Rows from block 5 of a small self-supervised image encoder, named by matrix and row number. Rows with one number within an expert belong to one neuron, the router's apart. Each number is 128 + 24 x the weight over its row's rms, rounded and kept within 0 to 255. All counts start at 0. Numbers have three digits each. After the name is the row's rms in percent of the matrix's.
Before each expert's rows are labels from the 100 images, of 14976, where the router gives the expert most weight on average: "responds to" is what is common among them. Only what is clearly more common there than usual is listed. The data: aerial photos of the United States (SatlasPretrain).
# router: router (model.blocks.5.mlp.router.weight, 64x96, trained with AdamW), inputs 0-95
# up: expert up (model.blocks.5.mlp.up, 64x16x96), inputs 0-95
# down: expert down (model.blocks.5.mlp.down, 64x96x16, transposed), outputs 0-95

# expert 41
responds to: crop field
router.41 101:165142090160134149164103087138108087133121149153120113139177058162113155159147112097109135104139130088150129130170149156115169135112093136129123167146107111156157106151103094138113171151146136156146110103130138133128090119131092108137143110159121136157110127122150108151101145113102127111
up.3 101:111128144132117103140147129120135166128143157135151159117132200139141100128140127170094147117076123106090124159119145162133126134135098188147131126116152118132133120066139089110093144103161117175128130125122195095111108112134109128097127135121140103083119100133106145149135157125138099115
down.3 116:117068085149103134103110127103139123168120080134092156114145100104117145148160124103157069141111088103149104149122133147117115117132110094075148136122121126106110156143140133159118130137116162109151162162134117134153123114118155121121163145144127141153104145156131163142156153108177166090
up.4 081:129125130139119108084145132164131133134149126115128075165096138154123141089119121139105073121157132104165119112126142179154102136131157077120112158107104134141111127116137175138137162109127171146112152146105158105136116148085115138119137106184103173166144140121167103142133144160096131115
down.4 092:103141120104154119134102131113132086180113166094146137130139117164138175149171143129149156175091136088137114140098145105138123142112120107142086144147113115159131150098145137089127116118128118171148132084163093070126113141137130089162116113129118129090149167149153127102132161109106132126
up.5 085:078129130189148160145127140147145127111167116121079144127140091088126140165112122133119097129156085149139055179079115128162101129133139153133126134140149124159157151149121143147115119156126139118120152133162126114124135127143136137123064142122113150129136143181135117133150170134126156137
down.5 109:162157115135161115093163159089142126111113128119119148176143133158089113114172165163156161104122144152099088139145156133147140162147124125169135122107128093094155149097183123116130108103134121141080145091117143165104116116140098142147119141142079091088127116129116141130108132125143147137

# expert 60
responds to: crop field
router.60 114:150116161116154145158156155139122111132127170152160153152106140122138144175135106058145146128168138126128133099143157122125165133083072128131098144097131155122119159151084136136148147137166161128146155114117123140170100128089096148092152107153171142148144123121132135123133162112158106142
up.0 092:187129129116150128112140110103095088126179142099171129063137134101121127137110137132155150115156149145085123137116145135147143123145139158114119164142145086147143152121140100123148131113160107143136148129129116143144123129111112098126088090116131144103114104163052146096162124113118077106
down.0 097:104104083183098101143130151164132135112115125120136089087117110146150106094134147104176099127092142123150137139124145140122139103123101141121132115121131143114137167140125086155121138137128130097154098092163115095164131162135111134106152168162129157121176117160118048104133128146121134125
up.1 108:163118161136178110133123100130141110118157147116131091108182151080104086128110107138167141112125133152097111126125181114136152144087142127106131132169117162145110129117149113147153184127162134147131100077111157072161139119133123104151129137142108099154149148124119115142125139128096118088
down.1 113:117129115137126102164114148105159168124110161159088128122130175112140120152115115122157132117120140124097106107138101090141165103164143109135147114151127122130135138146116125165106144150135109169127123139144140138143059189126154097136156157171096146165162136149156084128123151148155085104
up.2 103:141094128166133119142131112109170191112113134101137076141153149125111122112114098152139126117139122141148126123157165155124134125163112127095126149116116124104076113115161142180091157141174160150148092121104164118129111102122174101144144109152164130103118154076105110145095134111136119115
down.2 105:122138108123143147169152109095090141131125137142077076109143107113085173110133150080138116126144146154143131123165090141107140115115090126117155134148156153153126125120122109176100161146140145125133079075126125128129126145091136128140129107128097099136119150135123133182129185106152130173

# expert 40
responds to: crop field
router.40 085:127136102144101132151142163133140095112125168117097117117144121131121149097095140110109150139119167112104149130160144104165107120146193139136104168175147165101158106142082147167138151153088148150107122136099100165136171154150083136150101132119128131130121146151107149120104175152119130121
up.0 086:126114124136134118125135123145122133143165147153151126157161178113145149151155163114158114137141140118101096135093157153132144111131045129149094074111120128159126140099066127101117136106100128133197100121113125083141125104143130151102142132112124128100127100149137154113142136135145110079
down.0 084:154129132109152145092125180115107099111111143137134111164137093109126100132126129135131151137162131117111119093152148110115145134130136086166168156173140149132146145121117114099097130167108173123148163102107077144131104099144092120129147148139121109149154112048156114116105090105130106157
up.1 107:121129143121143131111148130131149156109121160134133151122147125153171157157081117111134155117151156127112085117106154157118091161116128133146114177147131085123124089100137105111130135098176119118123127109098114119156126092136127094082130140131130165087113154138144086120135078153172145193
down.1 092:144149094099175111100157140128150129127142104120128165099117091137114114131128144157167119108128113143097154130170141111111125107121118132128137127046115106160145115136118125124153154162086141158126089145105083100131134189100125133112133149164090140140127138135154122079146120141144101085
up.2 106:114138123115115129147096159118110129120088127083112113169135138065117103161133133143166127118106138107111140075119122093137119135126102127111150151142058121126151101123125105147122128151140096198113138148126148143157102129105143180109152134145099140181149114148125085134095130111135103114
down.2 101:119096134131143123116102154144098140162156122137097140137141150091105105104127072117108132108107109102162123141143123153120144095172175135134080135124136136086115140101118146100142136137118123108174110104107138098129149081106186142130117157121147131144132159172162130146154069144085132133

# expert 10
responds to: crop field
router.10 101:102132119147098193146128128144122075097119116099080137158142144164156130120150187149100141148158095117110096101150092137141136118137136111117116101122090119156137152159133132138132134103130171134100183115145121118115139095154099141151164130117083141142164112142116132137132107091087122120
up.0 090:091164107128160093085111110079149135152120120089160118137112130152117132094122136099157074130130127116132134146149165111103126143165149128120127163133131104122114077154112096130109153141164138125086133143117107119156118129168097139190085130149108127128157132166122114180110142112113100128
down.0 097:153130104108147162169147132125096161092147145099123155140135143122182110163144099125099142134111136149076157154137120108126146127096120119151154110171156114084082156090126082086128127121143145094176109107170128149133125124107116140147127129166116132135123144090129094127090138125113165136
up.1 119:200114128137133148095111133118065086087152122097128113100108133101118095107129092135133139115175166123098127112178151142107137135105110136101116142143098105138135139120127145111117113103134128155179131132124122177129162160111117153143138180149130114164109158137080146139125124101131151133
down.1 116:084148152129133158137096097142162150139113114188145138183132121150094154073159146130136098163150117110142153083145124118128105131117123099164105140169124182131110153160138097129134166133136131116139162122116108121076112112141126137123081118134129149148149083151137137109122128127156095120
up.2 077:100148135150114135106152159106107136150144176116170122126106082112121138135126105169135147158133163116138113127106111102149089105129107162099100158143127103102140129090139125113090092134132098099127111126070130135120144132188108139161154119120154128139174188127083103148117142142146117105
down.2 100:112164103116117163157120152089173083142111104144130165141139166133137124145101143109107142136154128136097148093150112092141126131178106103123158131158128105087123102165080133137096138151169150132082086124118125115123105140169132161137147099129145139125168109094107116161147126110097109130

# expert 38
responds to: crop field
router.38 093:118144103100109136099121127134129113128115147117113138095160131141142132092098198103131101081118136147112128139136095148162134138096143142119116109158160138134137124137136162101149156134092101154115153125164143145120149138164122144186150130119111134059160106156138179086139090127156117103
up.0 098:166133154110118182114163165140137148119121136118092135143132121130129131132122115125104128096093065121097103091148139156115188125096082181132139119123111107151106180130107147140160131123115090089112161091135110106157135098126120105096128086107156121124107147133096110109103133126141142128
down.0 114:133114177089111102148091067147139159157162114131141105177129155110104102127109166123137103125130108100130125145101110171151103129104112120121158121093138144115141142141138132137121108125109143099150115140140168098115136082156152058143116091105121167144135099091152124120094132129126096123
up.1 097:131139141164162107142139154119113107128142144088113140144138155138152124107127083098179155119136121083152131114108137136144136114113134114060147133173099136139118160146102126082141163106100119117126126128106105091139101142112093115118124140078134068114145150152109167169132137087114162136
down.1 097:118157144159119118120133123103122129162095154130143140138115130133117143123085108123082145117116133080145160098073131137114061114120136096111154154144105151132124163098085144169124145155142173128169142117107158086089121145132202120144128127153140138129117078133109123142136119123144113124
up.2 119:145105125163119127150106172124167122141144195176100128116132159105129113114092137152177087140147123083088118125157145118127147131176147128105116149150134070103153141129108126174099130111155150133105119139121136081136111132141101120132127103134146107134175123181128127128106128117128128092
down.2 092:092105115133138113148149124106135118129092166154117137156131144122137128157126111147167096132139149100119159128090091097093181158139122060095180138130148179107127170097129134122099110133145143145134141139151150133092115106136098126145140136087120152134155108091101107154155136086139145119

# expert 54
responds to: building
router.54 141:119122168151166123097145131173155125129128112090132151160130153105123118135139143143118160164111117162147124101115133075149099154099095142091101131161127138143125167118144104125135147123098085131125079089144169128120109111129109143105155122094179098139152146098104099163109092134110151094
up.0 100:136162112112135168127120144138127137118083153134106097152125167147130129144147120145117067121133125154123119108140157099126123139124124152100152160145139100096109154132103128101102130164133061141148119091150127158111128104116101160145148156088079116151134122092091158137142081087111156164
down.0 087:116119147134146097089110107119137100126126114113100111105131085132128124094177148088161121104138110147123104145135157155141121109126114178143103107149133116138148108100131104170132145145191170134145183131120135112139139162087140124132114154115089106169180139120133166163149090126151131108
up.1 111:130136158126145111142168119163129127125113099121137137139170105151125124170122112182116179137131116151107134131092101104125138058145147111141131161139150170122077152184179097146136155119081133134133097097117127109146134135142077136125109077114119158129126110129147128107147109125117123128
down.1 107:102151141110088090095093153151110161113086125124109129139140165105143128130143091149116146096091168143136116102131191090121123115113138097117162165159147139120129119122114088123133168151096145084138157133132126100121141144151084131110103143160091096086108129112135167107121114129120113153
up.2 134:123115123172146121139145161141136136113141096132132138097156137139141116140072132128118138150098119160123126105086090136151092123102143137131124150131149179118140150162195131156118156144133104129115107098144166104146158138156107131134107072128173105084141125122168070123132124171109133139
down.2 122:078151108119090179081075159133132176126083110164109171145153130141145104148089112147128130095089097145149138125142135096093137105109118103098145174121134148127111098113120123120086114151099109114120147154145120111138130125116136161129113091188118123117147125125150114106126132142113128151

# expert 43
responds to: crop field
router.43 102:093153168103126162115151088125114098107108182173106160118139150128138092129095119110131138115126132153129076131117111114133161130106119111146120147150131126132093153125092148133172110099165102145156114120149140133120121095128150140096166176141136126150167170123150103154165076143129099124
up.0 126:153120111070099139117171129132137114102136166144142129134149112143107101115100152156116163120112129158045107104117131171071173170118147152150125174102145126134124147139107164141141175127128099128126098116105110124156118129148126103112137123173122116134140111118125136102136082135141101130
down.0 097:116128125085139122128119119115170143092163115114102101169128099124112082128147122137166123157128161147115123121104134129111185094127165128132137114134143153134097155124159160111142112170159159100092103125114122056106104101142130086134079146111105132150110124147160129130115132132137104079
up.1 102:149099110162121088110124144138085159140112092115118107158153140136123104122112123149112129122097172162160129114109155090169108139100103159145114114160153122136165117098149130133133151140154140123142150141100150156142110148101085150116118162148133116122091180139112164102138120107083172078
down.1 097:074163122156129133113168124154141121154107124122131113154148132161170121098126148113107091145143128125134172062092154108144104126129156102155079186116138153115110119116141116156099108165157133120125113164130145136140101069123111096110144121148093108117118148162134136150116119113109118092
up.2 086:109175141164135108117104121141091114138151130127142153114130142076086119128118132132077164143122196143117138069093124103147112104138101129131155130123111129120118155152124126138167107123121124117144133138120109101103173168106127205136133137122112117109116102098164126116157135163108088140
down.2 093:130130110140083162124156118145139144117089108100120109161141148134131127088120137157136110113091114117097076143153083091122109116139128134174074116086131153093111065106164104166123081123099140166106138147105139137105126139149137138107127172150129116141146094146125131121136161108117116143

# expert 26
responds to: crop field
router.26 086:168155124154117168131142086153116094122131093149119087156145101171147110088136149100111160108141151129160129088168094153140127141113113094093127154079094098146134093154131143121144112138109128152107156109125119130115114172120117110142124149142110163087078121144113160165132105156131126122
up.0 098:141120120098112130142164130141093143088181144117129154111096146115128142129123130121095107117090120167117104126144134138145133101134151126079090125176123109124140143145115142109131133169118116150115129198135159093153157091151141103126120180119119083126156157144077147116086158123133140094
down.0 101:149132127159145130108128117124102127132094137150131126120129170114095133105132135114156141136147075089113115166106161132090112133101120105167110081105113149131108108071116203092130119118148152165101117174118086120122109109119119141160114116140121112148105151101113142132115140118181169110
up.1 093:120159127111157138143131164131112165125122153103113172104159139091116109129108128147165169128103129109158133129100086107137105129161156162077112115163115107182134141110146103079149138188133099128148129157108097137127132104119151077117122113105143107134141127117094132131088154101125094114
down.1 085:140131063159118180158170128123123169189150132138099103088123104136131102141143143156143113128146150149087141152145130154100155118155126111125128133136142102102117137108118133136120072141136125140152140149149187138141161115095140095130163143105114122196130139110157164131133140145136129125
up.2 094:076137130131132148105151083127116155115087152147118096123135142122137192128161163128121090139129091117127140165095170116148106118139126122098155126145143149133089159089098130106114120142123085130139136117150189079122146114092170132118150115148089154137127131111152115127105131112112171154
down.2 092:119126125148166148106122134105121142141132140120104151128060139149117116126135084164111155159138125128135123120173127103136148091132120140120108185162159102122108096134089155095121117047122110150124086112087137159132104127149142143132140156113160112111168135119126101140150117144111103173

# expert 24
responds to: crop field
router.24 084:178119085147142113140120138101150120122095119114155148138142119144151081115136158144157084122128153153150068101091131103164134193131151144105146147106119160139104136147138143176110139112174161135133135122139134092168126164124144148103101118122167145112118147166127155114142139167133116126
up.0 107:140143171125127141110152118104102154105170156127118166128111168115152138098116083141118192108146124112129128102122119141121108112170135124149090105102115133119131143145152138098088127092178167138138146176080108136080146123152156132136113144110136100099144145149145096113129131106180111130
down.0 113:184084123145139139146146061112170141131129093111159122141155110105105104117104116162097135141131138129104130138107121135133103154098136155170136125113115148170175109127092136127137119136089102142071104112127108102145134144144105119127143114164106118127115075138101148134108103136133065133
up.1 119:151107120125116177100105150127122133114127141112133141155170101160147136091120095132096105076133131113101077141123133155183126147121132145131106137166161098122123166142156148157053157117119139101092174111160135090123098123147123125134098130148144116114099133166160110112114128121135127148
down.1 110:087118124136112178097062144128151167165094164116123139124120112154117158091138137135139118135172120107207126124102146137086116112095098146144160127155136126104121147101086112121138135149146109143102109137107134137133148127123134155072126100151164125096124122123095156123128165111135134140
up.2 083:103146166080156137115131134120104133106127112132139135142118133134107177143169070099143111170140141177123124134117126125143131105136113136129088059153162133143141096132085140124122115133112099135137086136115131139128152126107161144097132155111165135113173150151130186149146101117146118180
down.2 095:138143139142109092128146127158154151130167177118166148137124123126112110142128130142178103117137114125105092134110109159104134121128177137099123111171153109134148159136139127148110136087144075108163131154162156123117104140144176184178148082132091155139158156134125139145144105137145133099

# expert 49
responds to: crop field
router.49 091:180145094116103178144119136137110126092157145158139093164121157173154129085085168130092126150154120079146121150147136137129129107098117091116090146083119141122127148134114110141135112116166133088100112098155107117146140153147153159110132086133119154100117120148130143130158093136111100134
up.0 110:147130105169141130167163168151107125125145129145126136121116094129157167105130161155080170150135125123177125107096100101142097148164093102131146093143137119152146080134181136132116111139107132094126146177136104142117140106135158074125120156148132130132103145067139126097134136141126132111
down.0 093:106075124138170133121165083143143135114155126047115148157126114079073102134144127156112100130148147092147117113117124132101155140122127140124125118167126118146140114115117173151127109146119159137146112162113088139130150158117103139136136118108119095134104156091110176134132146079144155119
up.1 110:139119093143124124106101151143106106105104097130098145101147142141103098139105137170149171106079137155157122122126126120133095150150136132140103176148121155161116081143157092162090151135141130095177130124131141097111167154130190097138103126146109116144131175117141084129130110153135132140
down.1 094:171084092149115152111115144151146133118154157111072094142147123119125120065131136164103150112120115102099112126094155138113150145135121104143129114154160158117125171099111139146093136155084139135094166135156168126124138115100070156142155136138111099159137155122095121113132162144136147119
up.2 094:150126135103131123177138144104089164159115167113146156117113159131140113138151138116147110134112132154118140141141118129165099096128119151120106087135153167151084176121129100147084147120155134102133143116119184127156085114122150112075115099121152110121166163121099121130120152133182099097
down.2 109:111133105186153143166106115101142136116156111108085101124090099121094126165126110098154129151162108158167137179086148138147093086126147134098105119129106102112135102141106098149138125136118138126102147114107116126157087150134121145153118110130103116123155120108128133051090125117138100112

# expert 15
responds to: crop field
router.15 083:156127084116138135101159166139158128146145124150148161101087173135115114119091161106092122120182123091152110109090082154085154152159163108096149118094126131156135113155136133169113124131160141143126128093095153136154154120102153101132113094134128106103136144122140139096126163147122122104
up.0 113:108092135161126120126172095161084105130135149134124138149117124108132151139130119098110150113143193141141124100082052126128114126128180091116107165173139146112160158148171138124128101136145159129082138130071111158118161154138122149135111144125164116124140142147128142146112127126138117127
down.0 096:145169167133131106113137153125136141136155133113143155141144108130179099149146144120121112124132085094093104124092119146129159108111149118100134118117129138125148092142160119114106108141108194159117152147119116101115090144104091135103151081155133098168129145164159095081187129101128131119
up.1 098:184147097091080160153112103102123110106118149084111162095104145147137145090121112129122114092168124124100143161134140146116155141133145142107121149106144089142144132134076111148148163104187130123135107124127127178102153156119139103152120133128134121152163085151083120113108151140141114136
down.1 101:099124147106155132095105159149121173103137115145153149123129058151107148166137141137121108140118096114122121108148162111149121147155113131082123145187120126078164103121123115146098096123099130100130126156164126116134138121160122119141140158104088092156162154115136110099105145160098169136
up.2 105:136096118104132179116134176136133101110100142124103123136132125116122077118124127161118132114107086103124111123118150145130157148081143116089123105159125156132146179148129187166120116132092155118149165133154154146133145113112163073091155120118138084161146100109085145126121132112129146102
down.2 105:123102144158084141108106156122168121124138106095149089149100153123151191110116094114137066186115145105152148115098110117137129132136109143168120148137101099127147100173087141155115112137153108159111150112128151142122156091127108155161139111131149132149112142108142142137127134075105128149

# expert 23
responds to: crop field
router.23 097:129182110138160091139101113156123114095111132140136152152121155145100111111139102088180135124095145115131141129107104171110118157090152087142102099094099102135138108095088084101088136083111136151120158134116112105141154128128100118142128084117091110095133115109112116111159117144102151112
up.0 076:148100129115090139158097116150122147154097101105134131118100144150199141156165118084131129132140106106146130176144152123126138112132097123097164145118130130109123061123090130139180088130104136119162115114144169100138114116149147118099139120114133164108110131170096125125102129150135120175
down.0 091:133138188156093084142149109125125105130128147083144118121120140145114164139110138141133118130108131147105114124151147113078112147133142101105118128104160088086120170126179118167144110126184130096123137091143138151110123131097190101153108113101115114177116140122134109116135100173152127143
up.1 102:117187109113135144138106149126137121175113154139139127134146103153143175136100151132109128136115139119143081110109119132172072122124157127125118149105126152113106110109076117106100124146146137134141106161086116128127103120154183170079090135150167134116070147092133109125113114119122161136
down.1 094:127125101155131126127124141091111117133154170146108131099088135081132129103143111161083109164083139132135131112121100101117078147157119121174116111140131116148116189111168124148079117140107117129072124158156122074139131123127106138135143143132154079075117136120114132132117137097144119150
up.2 111:153120209152151091122128116129114145142176160138174114120121097088134132110155129120102185112146124126146116124083141160167128149136148157152102104117095120127167121144157144124147110136151179134140127161093139143127129103090126128146105109150146113126103133145132105092113160099164109134
down.2 094:096140139151146157097122088155103140096110133110167167098130157138123140107133102126131163088121083125116135171122112145139128126161139091152088109107183126084098141095122100132102171120109088089118102146104157123154104142150148112166127153101161112118117123112146113173130130117135146130

# expert 59
responds to: building
router.59 100:165122157110157140095133142107115097144122103138161100115129133111090139119144134121151127098105124156100102163101146136165144132152105153100181151114090166109145121086136159158122104132152167100140090162159138121114154111126095093117100111154148158085144158125120134117094131117151077149
up.0 099:123128124148149131111170142106128105136122134115176121192154143111115118147110116131124134156137157101148134133085103130146148132118163134167168106120125118133117151145102119127185084110091111115110149108150075092141120125127119162148120136117119195083095103124155148149129135162139121179
down.0 097:087147105102131119132111098108105153144155146132140118112127121157154116093123082149141136133173162168122140142141122166106090114145147133118113130162126119077098122131142088098071142106094103130124096137103097090090129132161185088173124137134134152106120101120145142149165139134123142142
up.1 087:138113146095127141106123125144105124149127086080126116135163124155112131129150125100122133161167116175165152090151046161129143111105151134114126115178129112110137142132168156160152123152097095091092117106152163109149130092115118100117137147093132126118171131106096137124118100136139131113
down.1 096:097135096147147098126145135138145123145089115147140110117117096162135128068144082120103137152102140149155137167119119158154109143146130157117152139107151150077108204123107118110136119121101133103138127118127135111191121167176142106108145116143118126184141089103115135109140119149103117114
up.2 097:110120122124119077124130113141147104160135144127129098134087095149143161084155152089083114144136133112162132148127127142151115143125128149138125088116156118143150152102090124089090135134105152117119150173107109129097167157097140154136112155113099104160149098135149103109058150092150151112
down.2 093:134141123160141158082083133110110125110100118163097139110130131123170114155131103124115113080131130135140114125126156128132109128091130133158099132135138095083104107135157118132090180077152158098138147117144123141134170135145117087101123112151203128159128110115138135124174080132100134125

# expert 0
responds to: crop field
router.0 089:136187090118109103116098110092119106153133134145139132121155115133108091091105094098171110114141152083094157145116123110084163123074123129106141158150151119123113113117142162118108124120156108112118153099160110168163143163108097147141141155141140093112088149122147121151118136108115160098
up.0 103:151117107151133118127133148107166144112121180135144136142137171123126126126090113124152120113168128067121092158152159187128154145112121178133113157114155090145138138114080117117130171143145107133091105088097089088129100085138129149097116130145131151114128137175118140134118144132155110114
down.0 104:092122177117119135129137111168119097127151122121151092101131096149169133107122102116141182122143086192097121108102164125141109148107124129110141159100123143080114139169124135145151154097129124130109147088141111137142083122152089126113111117160121082139140129163100116165145112122150139167
up.1 112:101106117092092108131134146129155158154116104145132163130108139161163132143086136057119107114123142134113177152132124137099139134111097115172144147077113107098095129153097133118128131081174118097111169141133137127107118194127112109159130111143146122148151128143132083125151144150128144142
down.1 106:123120168102126110152093102115131145108153173134105128119132104107187136133143107126114152136129099097155162160124141097119135156154098120161105106093126100098120127152093109116113145102161071146115120109148148124160119095128155102161183130113099134100156128115093140091168106149130157142
up.2 086:086166146142121150082091144125124080109098133117133125174121143123128135110149101141106128114127103107131112102082153125182109123115122147079131136138125146145078157136135162102115143128143153120120108121133103148093112098170137127119114148125173193121071102129100148138141131113095102118
down.2 099:121113083088135134107130130192132111097113116130110094162143134117124096115138159129176175141148131137157140068126165147159166157104152139134116095101103155137166119080158146130126135102140149133128109157126127111116131114136113142118102085146121115142110105190125125101097155114155119132

# expert 6
responds to: crop field
router.6 088:176070157138120124097079102171127094094132165131129135131158112108100132144098131120134130125100148181100111110131092102156129141149111147109149096112106174136106093136127099141099135154161127133158151116157149158136131127157120117111089127119132157099128100171153163095122121161111135142
up.3 086:062149129151140116117124138142094107154137164165134120126081119166138118162143160117122105144128139128128191134132138120122106153138114097115130126132124083148105125143125109125108160112146095072076123148152107151126076171151160110135141131150122163125098141097182095145142142115133127136
down.3 111:155125113132141118120106153149160101115151161134134093091081156137145144114169140107156125141138144080145117113116131161140115101112127142090122148132140104167138146078152166108083121128138077153120120099103187131112097126106138155150140157104143083138111111080119114111121158140118107089
up.4 119:163109126137134125141125105115165109106140170124145124173098157105128122124140135086163141116172105123117149147132156116134119168156159129079113114163122106153154137115128131120127107148101132103123136150120051144143120114124110126179088146099106104142098097139115167149121132074175110144
down.4 107:131111090176139188110127121136119079155143142158077112104100124137156147125132136170120121128128117120127133137091125113128129158141164120121157168103124155104117139121113081151087095161145111067113136154158139129158151117128124149110116127125097133137130102058150129107114159118111150159
up.5 087:138104169113129159172134137116048113118162158131138147105125115135174122141111147105144124104139144066093131127116137068127137136108150123130143120158122062120113128148104136148095142120160120117112171135141114113137095130092149093141160152120128127152098124090113128106128123145161092135
down.5 096:132128144128087123117120171128117125117143153153150113111110126140169100139142115158111114089155121095156149107116138165138157117119123116119108144149117100149112130091112153187135097117140107130151138172122194116146117155098150099086159122117146112147182185133104134146083137132153108157

# expert 7
responds to: crop field
router.7 094:157147145114135163096168123149156095107161102106109101120161149100161129140121075112120147135160148106121112130127138128154110159124099092168158158101167121158166147154138106145151181140136141121150116113136112082110143101144151137165107143159134130149107137125160181131119161161110147123
up.0 109:123108149165133148125107153128165163158118088122141105124162126119128105133098067108120168117151107116138113129105115126125110105132150141132123117159129150122139153131158086119156151099148150154138153118165178110148078133162127124133057053138123147120160105137129109146095119130119126149
down.0 109:134157130126163098186153111125124130170160152098142120110142152124107127116193136113106139159126103096128159147154159132086120119142155111143114084122138155120093115128156145115180090152185132148143118111165099166116154084108157115114131147107133146126110121148128135133128107119166123091
up.1 101:091154109141136081139124194111134139152119162124115135111118123144125186127145141136133135132105131065166126172178173143140132111154122108155108134108143123088138099125128162108128081114130136099186153117135102152146103096139100128139129114173118160151129122124130127130161120150132111095
down.1 089:135079105145124148118074109115177117111122087132097094111144140165134171120157142155156155129129102145131097166095113153103081114174129136116138136085095134104137179143151120128104151094113122129149147086133108143118120115145138138139129118129131099153138109150179116134139093081102123117
up.2 085:105130114175171085160127151152167136136128144123112084070117158138120106098154126148097168134130108154151146147133149156107098123149164138108195090136104120119141132135118087128105116116165122122106116159142139140133137118132087098083173129127130087125141140133099132114157125106101124101
down.2 098:105132104081091140130171087082120108136113146098151117139115106125125180169144109128167099140149151117156099114148104104119143113125110085145135117167123156140131104154121106134147123140162108075130118102124121187101105131163125155164088093115091147167126162122137124125120124140116122118